A small masked image model, trained from scratch.
Model: 6.99M parameters, encoder activation silu, encoder patch size [4, 4], decoder width 128.
Training: normuon at rate 0.0064, 12500 steps.
Data: trained on microscope photos of single blood and bone marrow cells, 97085 training examples, 16.5 epochs.
Rows from block 7 of the encoder of a small masked image model, named by matrix and row number. Rows with one number belong to one neuron. Each number is 128 + 32 x the weight over its row's rms, rounded and kept within 0 to 255. All counts start at 0. Numbers have three digits each.
After each neuron's rows are labels from the 100 images, of 14976, where the neuron reaches its highest value: "top examples" is what is common among them. Only what is clearly more common there than usual is listed. The data: microscope photos of single blood and bone marrow cells.
# fc1: MLP up (encoder.blocks.7.mlp.fc1.weight, 1024x256), inputs 0-42
# fc2: MLP down (encoder.blocks.7.mlp.fc2.weight, 256x1024, transposed), outputs 0-42

fc1.55:108134169167131102154114198171148133095170093151107075067130132098140130093169124134165078099124082122151114124145105134136081122
fc2.55:114139094102149117136083142093160077153099123108190094143108121125100077143116128064135080093157135073166040118177134176128153207
top examples: cell type: band neutrophil; cell type: promyelocyte

fc1.224:097149167164166111107083157118129068088139169119097208139125128062069168166118125134176156056117092155166177176125159117120142118
fc2.224:157119183143153158170110084117165191190162159120149138152154129124059131168102135216144078103120132166178108114134137171097107085
top examples: smear: peripheral blood

fc1.122:148147070157123131092106170134148134124126133067112147109166060134175146123140132099255110145178157107146160147085102117125100118
fc2.122:143106091140136137104139173106141074198112099141127150137096169101107162092118117109132118154111139148122167125121135103064113153
top examples: smear: peripheral blood

fc1.474:124138146105180087132156083139117125136121119122129081088128196079157088120162093118104171154167106124144079145199128094068173121
fc2.474:204064134102129133151151132161153170170151087118102105162135101143077130149126056125158141093118113128136105106164136170174026053
top examples: cell type: segmented neutrophil

fc1.617:150123149127156160177132141156097149143096177066126074159096151136112089166115151151150138122068122141172133128122143116120093176
fc2.617:119089145115065117106128125125114137143215101151143092146157119102082166132189151133148104099110159131140154142067173069171121134
top examples: cell type: segmented neutrophil

fc1.154:147107141097121127162127158162104097037086087083169121102175141141102158110162140098131126197093167149096152178130164152100138101
fc2.154:150128156143097112190110172128127116138153149103113165125095111137128096116134087114159128110137144082141109113149075150124172084
top examples: cell type: eosinophil

fc1.361:151092100181099158167107116153074098073126132127141124150122153138187109086155136105131111157059143148125144082140144086144119151
fc2.361:084136240146142142144166155169107149122134147122084112105116107112087134084143085172123065093146128114120164098099074230145082066
top examples: cell type: eosinophil; smear: peripheral blood

fc1.51:143143177136138091142167158125130087166156074140175111168109076141157138143126125110152078156105165080135188090101125074176076138
fc2.51:169116118146103171144122112137107118131132147100052139136124109091119193078147102106121212113118157139095101171123159198086174097
top examples: cell type: segmented neutrophil; cell type: eosinophil

fc1.409:107145175039161147153195110134135148092185135083166090071125112101132108134134132089134062145121142181161170093139152088164086147
fc2.409:116093133088123112077089158133113140119136105102202026105128135133128116196104131097103135157174123188163104122136119070148076148
top examples: cell type: eosinophil; smear: peripheral blood

fc1.289:154081116155111077065126129118194137144081114167084093121101126108114154132089119134150169143139127094179073138095150139169139166
fc2.289:124051191144169153093146113142117100108086103112141120086120122075121142079066114083122160097148150151158110124146109123167112192
top examples: smear: peripheral blood; cell type: eosinophil

fc1.359:094135171159086098165041074168144140150131123132141114126166097145162163115104173146146111127099108130117133078127137154133061146
fc2.359:178118121177124104159090162112088161125138122146152170133129115082169191060115121157101100181104123134126085168137128140153135132
top examples: cell type: segmented neutrophil

fc1.714:101164147144141099142151132079141102150094132091073079166122108119172122152147113104158129113192101096141043135128149059090206090
fc2.714:148112128099160155196158105108142165079089078142127062119176095122128150114110126211128109102114097145084108124119121150094075137
top examples: cell type: segmented neutrophil

fc1.632:127124191121111121049136179160117129159175181134083125110098080118148133083147118152173099181110161157130187164167133062097164172
fc2.632:133101161155166101127073109127169114129090111135137151135106145094145079140169127122114102162148135084115138098138129086155165141
top examples: cell type: band neutrophil

fc1.380:114082094144046139163134164118075120195163089143172122077108077110068120160134130140111073061101111157160118092169123086132131084
fc2.380:090161109159120123120144167139070117161096155142096131137166152128150142122109131137149153158161176168107181116115118144150130172
top examples: cell type: eosinophil

fc1.52:115178143059114124094139156115086182111086157173148070122160103148161078110151188140102094127108189179168159152127161126114108063
fc2.52:169106085115142140156102107065144100135163170149166124159116129157125141115131062126110147182100090135132126111092112166135118174
top examples: cell type: eosinophil

fc1.691:129098108179075165145131131137110142077130178126140143175055083161119146107128098135138093123079115051201085164111170092150138122
fc2.691:089153150147054060092148119191068159195125100086132094124106111084208131145169140146149198126189131159080209107105168143106119056
top examples: smear: peripheral blood

fc1.300:133160097108070132140073095068063144138120190150106153147144186105126112140200136170084116098097101113145159122151116163190102128
fc2.300:106156158123132195106085089059120169122183094118110144094177122090146148125119118146185120149136160178146130156131076188149159202
top examples: smear: peripheral blood

fc1.259:111122136169163151072145134117173132155182098145124127114170127106072180142127136136122138140105094166084129083149106166152120148
fc2.259:140143121151163159136084091156138145144132116111126125179150131111146143135176112138110090162117049086137094148130137171103088114
top examples: cell type: erythroblast

fc1.30:140114117107159101169135127153114118159086103106082175151137112073120197161163121125097125108121189101163157105139107164109142097
fc2.30:084086087138148166064112142103101178153087119171096113132101084148165111119064133145134153166111108167090115136068139091141105099
top examples: cell type: erythroblast

fc1.582:072111165108141102062101173092067091151107106172167082095158107083115148102143126131132151127152156047150134147088144102080165134
fc2.582:140123106228130151074152131151105094068182104085121060096100130180133182126135102116162154081141150141136053133171211173190151086
top examples: smear: peripheral blood; cell type: segmented neutrophil

fc1.318:079068151114104046186166165106115102131157152132092147100163116115094148113158078155131175100053151074167139114137104123125137123
fc2.318:179116120178125136126152083109118006131071096094169161123122168065154148091139143114180137065145191190125131115167141140112100150
top examples: smear: peripheral blood