Rows from block 2 of the encoder of a small masked image model, named by matrix and row number. Rows with one number belong to one neuron. Each number is 128 + 32 x the weight over its row's rms, rounded and kept within 0 to 255. All counts start at 0. Numbers have three digits each. After the name is the row's rms in percent of the matrix's.
After each neuron's rows are labels from the 100 images, of 14976, where the neuron reaches its highest value: "responds to" is what is common among them. Only what is clearly more common there than usual is listed. The data: microscope photos of single blood and bone marrow cells. In brackets: how many of the 100, against the usual share in percent.
# fc1: MLP up (encoder.blocks.2.mlp.fc1.weight, 1024x256), inputs 0-127
# fc2: MLP down (encoder.blocks.2.mlp.fc2.weight, 256x1024, transposed), outputs 0-127

fc1.445 106:176132111152140080131156060119117152157183127161114161121122122065157142155101112113159190199131108176131073087127060225090131164136112105215168201159075116089124165087049139108133124162186167161056138135112128146139106112180214125132123162165043102111165112139130111143093129133098151149125140131110138152116097068120171177154147142087116146102174150117136058101138102153151144140108
fc2.445 122:198132125094118133177086139143113132117108077137161129108182127149084082168145106136168089143152148137143063086158055119139075117129116164095112101084147119125119127178151118180132137124132178149092126125124075114068146214065100133143155113116084168082144074148121140107117166110157064096169209097154103158138113128062099165155158157099131181134137133166203162143154162087115113138089
responds to: smear: peripheral blood (39 vs 16.2)

fc1.397 101:132170123141126107162161146132128146150136104145093111122163148174125128124164073148065092101143081121152136131126143131166131161126189155119133130146115139137132112093138175069167108137112191119119135126161104178147129132134120177130131139142082061091035095093189061130102158078078116125129111121170124125143189142192135117084111169072116091154121142171085158123178158114156160080074
fc2.397 063:117111137128130088117138116089107113157125103155177124102156074137107155137161055110136116160095117164133133181174078139088162087090172122116152172153125191144124079114110126098096099146120117123152129126100190091129133078053130142092061128180148137098175165172114110098124160135156127161093111221074114130142123122151136124054126125183110112146155145105153166088133139124155144123193
responds to: smear: peripheral blood (49 vs 16.2)

fc1.599 089:156108106134061140139148115135139100154163109136097105137161119134145142103111126084076061137165054106158150181106109166110161111141153199095135115187100165122105099150153122147097115118160107055148180112134116093164175150095139124150127180110166124134140176097147154138156181160174190102117106121143090132185205150101159144092150145073117120121164137095130180149112137088080108114115
fc2.599 066:096188107057114104148162138141091099160085146120106185136110076189163207142133103171159133148053132138140135140125053148161117118093169158198106164108143110137101119093116134101150120183115101095179064117111153139074140134122146080099104162188170114108118096147146086111121121058161116145101134128118147116147134131079131153077112167143142140134147111177154153095113125107128177102117
responds to: cell type: lymphocyte (46 vs 15.3)

fc1.142 110:176111130112111110166101117101167050094114078102111113134109137134170118120140147063181126118075070139187085110120098110178096167187125101189151187009172163113147118174104084124130115134098150200105162094119122070183106131135110100126120135104167040133118107146092104154173097155110140097159130075109083124132178122145071087133178137165170075115108144131150088108191125094125100123176
fc2.142 099:128113090083108060146170134113113151176142136164138137068121142178126077180113120102125165095124134142159076086127140039179144137120146124089098091103180139159064147125087079137149077139106158146156156105132168125144079143111153124128158116129180130092137157138154172154101209110156134074115084074179125124169141112132090144096089107149106113099165069140195142168141162156094086155087
responds to: cell type: proerythroblast (40 vs 1.5)

fc1.204 105:139097112196141118137148138135087134065075160167068070110164053156136158124153069160091124129073118154150138127151129166087113106098189139117126079071162134125151149116176139073119173176166037080129176126149128143177091107144138107086098151169103158135092178148142124125176067113153125140118081141169130104195101124178181122143110147143099124139087202097133115155099173142169115085172
fc2.204 097:147111102116135222156095174119164136123151172095200167142113148115109131162150156085128117125074151115146157134167187079097209138097164113115153141145186121128105088132042176111123166132136144125108094127135113202144144122187127173180092164160116147115133144132117114090081144114174062109134120141095084143099147139104186117134133137211183111125108120089142137077076197083146113118115
responds to: cell type: eosinophil (59 vs 4.2)

fc1.481 106:116128153183168173067157163143096159108140115126162108151146181176075114111142140105165119124135068198173134090106057050072166048171130098110103160085157142162073134145162181150061142088124079157154144121125118117122158157136157150114129097108152128138102113067100113120097092138112121152155125136095140131132137157110154086185187130142115089069066162147107116143140107175127160104145
fc2.481 113:168125087109104138143161159135187104128066089140088150153159167161161137192162111073183119098107124167166128109133086134128074137114137083178067118087158139134137115155051148142100190104085127165096145110110125097131139077161154131210149159136143157125138125124100152094119147179139092148137146161144130169099110114204162126082113126068149138068103086104067132106113142086118114152092
responds to: cell type: proerythroblast (27 vs 1.5); cell type: blast (27 vs 6.1)

fc1.179 096:112147102136096097162153125130148157151107095135133146133168101129130186143150070134146073121098095088137180112124076101170134100232134154049186124116097117078199157067051122164111154105161110164116126174125131149127131130140140150131177109146166144117148096109071076167116135143098106121109138116141104158114148093108039116133081093172142179157178123144129117092107146154136113101113
fc2.179 076:130090059105131155103105132150113132163136173180130166149122087133131138153140121209150125163124132142127127129116127060160132103091139188148091113146148140076135131169153144114101154169087149149125124095168168093094144106112115094159152110137104142148095159174095188142125179138134081143119106165105064075140113120111145128126130112050153073097036055190162096172125101133130149154135
responds to: cell type: blast (25 vs 6.1)

fc1.255 102:144131157136124111097169113133173182172105153130145154072143097102091176096101149182110100149140092098173097164108124105131185134133086129123102118134151158097190142101090135126175120144117129158126117201161182109070135173104128119202147134120121188065137110126124149092169185155125096136146113153118101111129076107126110191067148135139106106134143109135158137133135024167134142126164
fc2.255 085:121138129093090099120134073130113068090131135122166156138175121168126105174174084148144151133109116163146082133166130111135178067132173171135209139087106148147120133156145133179148115108142153139134133092163101141170125162099100048156148190185097125096143098096112179084115153073137118174127093155122085178132098110124145105171135156159118150107133155089104109129149155169141120093169
responds to: cell type: erythroblast (53 vs 14.3)

fc1.620 109:109151118132141125085184071129118098119120099203123094131133128154141154159104098127132134163077111134160088162096132121122089160139174108122097127161131152119100128141158164141046104115112149165135116088166082095138188089172091132135154158153092116141148124127116144055154111089076129159069163149165132132187146104061151135099106077110127069149122112130124166110124181152145138098113
fc2.620 096:136181080174114182144079119084167153190164109160126101091117086131102122111133123146102134162050191154094092158136130138167109159128076123119131181074181108140127149155108149161153146100088071092088091178127173159145118173076149109078088156107110124124172113139089143140099134173107115145125072128133142111163191090145165088123076145172088148107170076092142134033167122135147147147098
responds to: cell type: artefact (31 vs 9.8)

fc1.136 098:162128098083138156190099135135146074084117105124104152111099149129160130126134076093121132153164110097118160156186145136100128119117121088134095134112121090136151115132127145165092108175143105086189192154120128155107188179093099135102183131133142090082141148171136154145049137152101134112188139140091078088213130111151077105147119153039102181064139130155137136100108155123143149094079
fc2.136 083:102101180112091125092137197136129128102150109086169117131154139062156118175064079101176121150094116157107057142120107068158160187118106088114109155174173155147159203117098144122159092116172129140129077180104197104122111084141136130147170114158116186121096140115096080107198085130184103089184138068146128191106139110135100113054105164124132109159166155053151142134101206170140121138137
responds to: cell type: erythroblast (47 vs 14.3)

fc1.168 095:161145078146098147132145163141124120089153194151130144103134144158108139142094166144098105101176172041117057149102163131124161161146103130122088160103153086145130101118136126156164116113170114095106169102179077150103158158143108106143109110121114083183125127119135103179118117125119076115125126101061096173165070098166160129156105104090116150122124180132153123143121132170040165151195
fc2.168 069:118149133109105107136142114112133181087154089131117140066158120151162094103093173094150166143136156150188153180217109126122138128068108160111103143113134100168076110126131149131114159125150152122172175150185192179129159132165153096106135102122092145155139207127158091104118132071099115174123158094109162084105094154181142133166169132152114147098137109140155083157118142126114145130117
responds to: cell type: segmented neutrophil (47 vs 20)

fc1.528 103:129083129131132154141133137118060149093116100167168123103173110143088142189177138162154108149143120096106145108186142109170073127153155139154139119122191133119120091126175181158111150130109149124179197105151123088093096125095133099131139119116126165156059088121105116092105130093099081223090158113151097117124111138113105094164128115064155114128129102171089139170149120166117139124132
fc2.528 119:094089109185145155140113132150139109121113142134141141148155094233093104140124138118125131153149077170147091125143104124161135112111162061095156083154133159148114134175124106104133134086119136137209073124138084124094151136100126180129060114147185133132154139147159142140114121110130123090110139150105153160145149082180156175210145106130126079144144118089165202140091208104203158133106
responds to: smear: peripheral blood (41 vs 16.2)

fc1.265 103:070122154186133145070139114149117174101132178146123071101160141134118140133102126111102138165128139161115165134190136150128122082112150106059063130113145131125131142174094146127146137125178164126082127089127064068132184093109075082177170164123095159124092087131134101097122096145072080145118165079141133150104100111160113161127210154141076146109147139142079140121143179116112097127141
fc2.265 091:131153101147106131117118072058171158162154126177060082114171142171138048188185131173136200124065091119145123174170145123117110148110098159130152086096180110109094140098095121116189162182100112095155094146143111114145093136118102090112177188122049155138179111134143104195128138187102111182111126149114145134120185149134146158131106133161223102126155069119171113152108115148128112129098
responds to: cell type: erythroblast (32 vs 14.3)

fc1.460 091:147115108151153109084131140105104115145129131118170101072179106085156134117174177179123148158051126083103094178097089103085144140116085114131134117175155129102140161097143096092140111149122133074046114167118172076037110141125154128091109134128170128121118121106109149160074111101135152130090193119083187097098135143161109111095130074100145171140184150147124081182083080144090058130185
fc2.460 099:154164169129106116127114164119119149092136107132126180148120197163056130154119093098156083150142108201166182062148133189116153156145145127149150135077115137103157147119151134115108118118153166171093099164185149188132093134124132105157090131120130106135127070115162032109098073123149044077226130113104128171110150118101137140128109168191104159107133073156139137109128120141182161101109
responds to: cell type: lymphocyte (37 vs 15.3)

fc1.258 104:130178185117155141100145169073145086135169144076135153064103100140133169129164111161152168121157071135145121185140137140107165146108114138122078188198122131145132146132127171141156186148118106068078119065084102151183128089114160168067132168124176110107124148170170117128185080156140103094112175098145166152113135128172119126086138171129103052146160184072126123145106136154149108117171
fc2.258 103:132142093148163147131139112178085121172163086156127107136103102125164101096147116128132156108118146138035106123140103193080189152132155135127173132139173118136150191160135154086172093128161120120128205174119142085118077087101122101124134162086089075182133143134146159106126160105112063205102126076152105128065106117101167127152117079155114114105105111128136156210150097132129078166102
responds to: smear: peripheral blood (61 vs 16.2)

fc1.548 086:160132084187186148115143120105133155130071179124139132157116200129126147131157126187114110130173102227180119128135137106183104106111147136167098132083215147154119184149091115124123121145090126128145117125148105118051153146173131131110167120165121117082132099125186151142128149128132052146075105114156093094111178127120180128101125084090095097166161140157183154115131116118120141138145
fc2.548 101:138107135146149165146135096114096121145164127100125089137131104141109152128134152125134178136112118099104153119088110129171159175133055143098130089112170091119122166096153114116161081118166129086135162149124157181127104075075105096179131149103195147129104131167076116138108088100148163061185182163118161211126162125175125174092099131155109120076083142109087084128128184191166096117101
responds to: cell type: erythroblast (78 vs 14.3)

fc1.467 094:131154134157197093099148102113159114142087145154135093136131120127117085150125151097146088153149137079099161117128117105140110121084182103148121091163067156121126105187149177160143118153185167117155158149068185117127155202126100149110098159088065210166102166098147087130116139157098158100141100103180163054126101099144121151157108114092152114161082159115171129135111161096159122175133
fc2.467 089:116115167113164069221101111214123130210130126138114147141095129155104139085099146142129138127146166111163087152127119127080168149089156138106088161054166125127127107132180143117110119146138116095137123138143092079106127117190134115191092121169138079183101153108133150125114164116214132062121095121156128086114124153090188143117142162160160126152141128205085147172131086112104126121154
responds to: cell type: segmented neutrophil (64 vs 20)

fc1.575 092:083130130147123167124151097111108157129123147155117100126158125060159113141072105078195117169101055126154136123136156127160155200182134120201148156083095146100095113093125218121082146102169137144136157115115115180111143124108141172151147160136109154076098182095126167188128161129098102110160131142108109093147110114147104085165100094119072146136092173141175112079150158101131175104105
fc2.575 082:124133157098147082136128178156154092154111054098183131126082125139123142120173103128127142114144197165115136134086165162164119124086143090121109055102137158168092131153111105089119118086112173115174123158167153079129162120152165145143165125116123135156107118120142115100059127112184135134100084175139153139178152175102110093116139118130133144214155099161088136171107107171120130183166
responds to: smear: peripheral blood (38 vs 16.2)

fc1.743 097:116161176176166128144127125120163114108091082137166091205125152153092195120167149166143102174100090100178148132159065152198112131072098104123081124119145121100083149195169115147144086140109142064130120124128152167094133121123106131107119150110145138117118181156132089114167189220159131191125110106152119117163155130109113094101111074165131135109171194109108100140101177158093086102142
fc2.743 087:159063136116179132118132043161164163098182115137146139133157154075116120124130136141146132050156138151145142112124165136071099144181171128124139135108087104160117103079114111212132179134162176130190098169126144074123112148093145099140139126097124083151109131124108189169086089073120084165163114112083096133145132170097167110099181112107111116146101123125117207127132108115106162165169
responds to: cell type: segmented neutrophil (54 vs 20)

fc1.557 101:141122118056102123181066121110180160068119118137143098117127145116149096144138113200161139121156133106123156106149193084174076155134135173156152118137152148107154117126071071126143109151227133142074078136139174121137153099128091093136137094088138141039131087070089087168130152076135168149064157073176132077159070107138171110165115129162122161089109179124123098139063146136137141164117
fc2.557 078:115122154130111144145156163165138174156116095160162105111126048160138128109043107069112146121092162099120092169168117116133157107135132120155148110071177136141093084173189106147114146100150160145102163099163141060164053100165192092073132149126188121124131172130153143144169129130115122145148105172053149146083066167103140116131170072113068082171146090094114150137177172125144157121080
responds to: smear: peripheral blood (100 vs 16.2)

fc1.193 096:145091100124150077118091102178213082172088138134059113114142144079117118154140091052135114129131177140117139164101114153169097127124176103118126106108187099166120115138113187150106129115091077137141133113123097120127140095092133182112147111124219132151167116155134100139175110142148128171103129145093136172142152131121157101087144153173128114173136146162184118135091125137079197144116
fc2.193 068:107105117183116120149111226135080115050125124102090163116095175066144163088095160170110151119187157134085177154131130124104105115130158163114185132169182105178142159107076086126150121089119173109105110179107130128087097166122074162110157126129128163121093123156125106140139087146149095140151132131076126076088137128101076131120176155170131136127169123159070098086207126158099121084135
responds to: cell type: promyelocyte (36 vs 6.4)

fc1.701 103:114051139119156219166099153120162055140165126087193137076193123119117138140167119095104149112219137053138080163106101111106165143203108190145184067146111131149138136121125140156095077073102207127109116127121125113144145078138142162135086125147126072153117092176157125135193136146103111118146080112062119179106151094104102128137144106170125108135134091160114090140132156132166111139136
fc2.701 108:145114167132092042119177120091082166167132120147097139068134134151086077102111191093171181178160157093148091095139108134120174083086159101111073148103147159163112152136102148109140156209134139133163093132099112107100082177110124156102183141116123103130140096097137121074131103092132119160169180108115132178086098134101146156126139120105063105127171095078105144138139146150135126052133
responds to: cell type: artefact (39 vs 9.8)

fc1.295 095:168070149125117133106107096126132189144132121125112100110098103090078189119147143125068129182137154123137101126099185123162138081151089138083134141199102169050106163127029087130189201098139129123053136081198153184147160123162090110130126151142173157172155120093113121136121095158150109189147118096090174051105082098096128058147097147135142154171125125117099120132156138173151115148132
fc2.295 100:111155135174091097121113201213167023087078097149076075173078122142147119147115131080153154128141138179120134144153160120161124137157144148086101113096143130122134140082108138083122121160090151118173102133165170123109119094108076159149167147122107122131102138115101148105181120170140110091125187138153142111144098124154147161084166133135126067142078106087112051090140115106102073157119
responds to: cell type: blast (25 vs 6.1)

fc1.208 096:161111150103142073129140169135132189123094113168165156118136092153170094176177169144146107095097124146139114080152085051127178166150148138173154096146201160106141140150085138080134108121093162183154101092148135124125110118112094088178195084125089099163092080092137128099157128134105063139192171138112114142122122187115128161059104135083183176157067128121122131158102163132157112150108
fc2.208 102:132104101171093147108147133067121102126130119148137139189106192124129098187102142094166111094097093149114143103147118139107108158158107102098112140155156138169137173090133099127183073085182148169120172122092113110113104132147175179151106113161155091068115090121115025174112116166083141084142070092117165191143169161124084131137147129155120082170122079184161131093186112105155128111118
responds to: cell type: blast (42 vs 6.1)

fc1.354 110:132100185118065166110091189102155168129130161069126112190183108106122088106151082179111103083132098118142072113173084135144166150099108117142122128068145116137140205134176120186150127159136109174131153139135166114122123093149109059108085107132099150170118153131115123106075085146086145113175128082172175127175111100095145124117116103125134116108080109066080092207143139166155079200095
fc2.354 076:067113169112123151151105086095116134129121138155070106087116104078161117129100132095130142101148125122093125057107114127101101139148116189125133124124109161169223075191116121101124080068106127153189146128133137132124108134125131137098087178116098166128144172112175118151120096141068183121126131109190157120207128127134085126106123104150123194072112124123071119109110150125100076142064
responds to: cell type: plasma cell (28 vs 3.6)

fc1.368 123:149169135169128101157120096074128122104161105152198146162145131109105115121087115103147154083120144162169135146129141099072069129171103152121111192154124181085046055096106130085109102099141129130121131123124115129119189140111165186121110113090138080119112122161132142144159183155168139105139079161068129177109139084164126134116148146138102162142068118145112155216193166096130165135124
fc2.368 145:104089154098161142121108141078132140159098139118145141066073141184125100139114133152061089117078184089134102146084124123201127152159108165153163113111163125114137183118176125113109073186128104148145133166158087113153160147116149119123065127113193121139185113114076096140148088132159113173162157139120145088152101104105130085089127117146139100131167111109125146144122125159110167119121
responds to: smear: peripheral blood (43 vs 16.2)

fc1.129 099:119195102141148101146141176148086104118123115140135146066131114120143164149119136150149084120149093081099139111147218176163130107112120120136101137122092208139131147154099140138121163051110146121132156183089072130135164083126148143165082137138100086091121120083122109173201081171132088163159125144094174202096114158144090172130076157137122082128101100104134118179122084106152145100158
fc2.129 103:113089171067138122133151101131161140126187160150109105133131114130138119083159112162133138142119146130156148152145130144091095150183153154144105163141174030072097137078162143118072186096109074191139177164134116097127088142065103102138116151136123174109098142185115151131139131067104127074136118119136196103094166127074146093124156082128163134093095152183145153101142115145113106121161
responds to: cell type: eosinophil (29 vs 4.2)

fc1.189 093:155112153124130166144161137109127118156139118158100086120131115124123146127118058185093094153116102148133097106193152196157105127170130126120118160147195062113109143120098188111106190147085182137154078122106157108162069119122150188115152100179136127121182116106122184168141116120108141090175079084072111116097140146151119144151126174175132150136165114091112124153115148157077095097095
fc2.189 097:113159067116068134183122118107145165133101111075098158141106157079101116131096132139187127130136111096145101137084118108167097221120119173068158110113149105124105124089157131142104143089150012143149146099146077143101194165147079155086107074091133119124102129075072119183105104058092127099128186124092124157142201115124104157123166168177187127104131168185117138174153133119167123135138
responds to: cell type: artefact (43 vs 9.8)

fc1.160 103:102146136137147131179158113074130084075088174127163163095129117153088124080082096158152096128089174126220151179180078080126132137182155166108130155110120128101147114136104159158126144149170151124138200109155151129161132099128135130160117132143090170087130080062105119131119159095166126075074145067133106094135082077138132144153063166166108175165132153100083156106119144112115099070166
fc2.160 106:165070111131152149089134111153099162183162139147070067109116158080131143157137105123096190108137121122101153152125112097145142129140125130146117163111208093099103148103077157138100124150145157081095134128151134108157120136174148169119131125096160086151123192192083145079147213113142115156120157135157177123105163144103135082137115133108174142133090128198110118096109065083144152137153
responds to: cell type: plasma cell (25 vs 3.6)

fc1.464 108:117147114124097111069128115110111071164185085142080128152064179112139129146175122116167139128095120091164093129139213149058144136112094117132114165159156167108117076152121114140151165113195104083083102155110092119153114119127118115092149092134133200132113133124132110127119107156126191119107206124110142175108167062140148134183077114157121074120170111124100085106080130139144065171142
fc2.464 078:067113127160177127184124106092164060129122093067121148117146116113180158099148115183133145119108161125113157098139194128115150125133121136153090167133124162172195122128135184121073135109141163104157115093131102159174103077122125182115072052150111084175167148115136191078082138091070114127110122133109101156140136136149166128050144121121138147134104125159122124127125144100138107201183
responds to: cell type: artefact (25 vs 9.8)

fc1.495 115:080087133141056144120170134137066119102161141144086201066119077135084151094213155103103158125087149178160140132178143114144108112129140165167131119116141094048101178100153131110119151116117127110127157115123130122100056153090144182128143148110130173171124128078139140147143079128076163158055139182132120078162145136128127098151147072175140136172115117085194145133082207142032104145150
fc2.495 130:205140149087147147070150125082156174144099098119207100125192123172138155156180106144153147149114094177124132105109156105105110196036143093119151124129192083113108135139111111141092149110135165136123049147120145138141141151159153189145087083181133134186151181154081132172100175192103103112151141178157085168122127117110117157122110134148123119114136127109143114098109142096104108149133
responds to: cell type: artefact (32 vs 9.8)

fc1.646 106:123179131186143125106087120126114110134211193148118145146159154149116156135132147181137137148154114129141119160161148108113249170180056135103104119153148073078119135137182154157148120144082147136168097091164116145119151110131084067147131117073145134149120112093181141175109151147077096094089135120154071151136142151088120132094081127114072137147088141143135123103117140102098137112081
fc2.646 088:119061079163137096108166138121129129104025111170112102141085096090140081185132084109141107085098086156088138137107109124161116153071211111125127112111121121154151135152115148120143116185071161120161190101163164153081118180092133166112144169129170039148119174143139166105074103179160100105109104141072146140094087102119180121055153134167165098179156110130122108180131122164152147159103
responds to: cell type: promyelocyte (27 vs 6.4)

fc1.339 101:130125098084137183168160136134126142142097076128117153100127092113095150154068151095123158169102131097077145079129150098095052124109039129124112190126090065161086141118152111162180145062164152108144151127135080119114149100114161121120163115139174167126165127116098088104146090063148123176156180147096135084190133112142101132132112086116158092154134122168126132143186140140122136105141
fc2.339 107:122101086136093155119164129105164125078160154129140134167216083144059138140169148105124075196186121101132085093142114095115179140104142153121141100177133171083177174104119136119123175144055125132118082151124150135149091127112127162140104142140134100107114146198180195114143123093176138050122138120188123119152082110115123154157158157066128162116119112114119154123133191177129068117089
responds to: cell type: artefact (26 vs 9.8)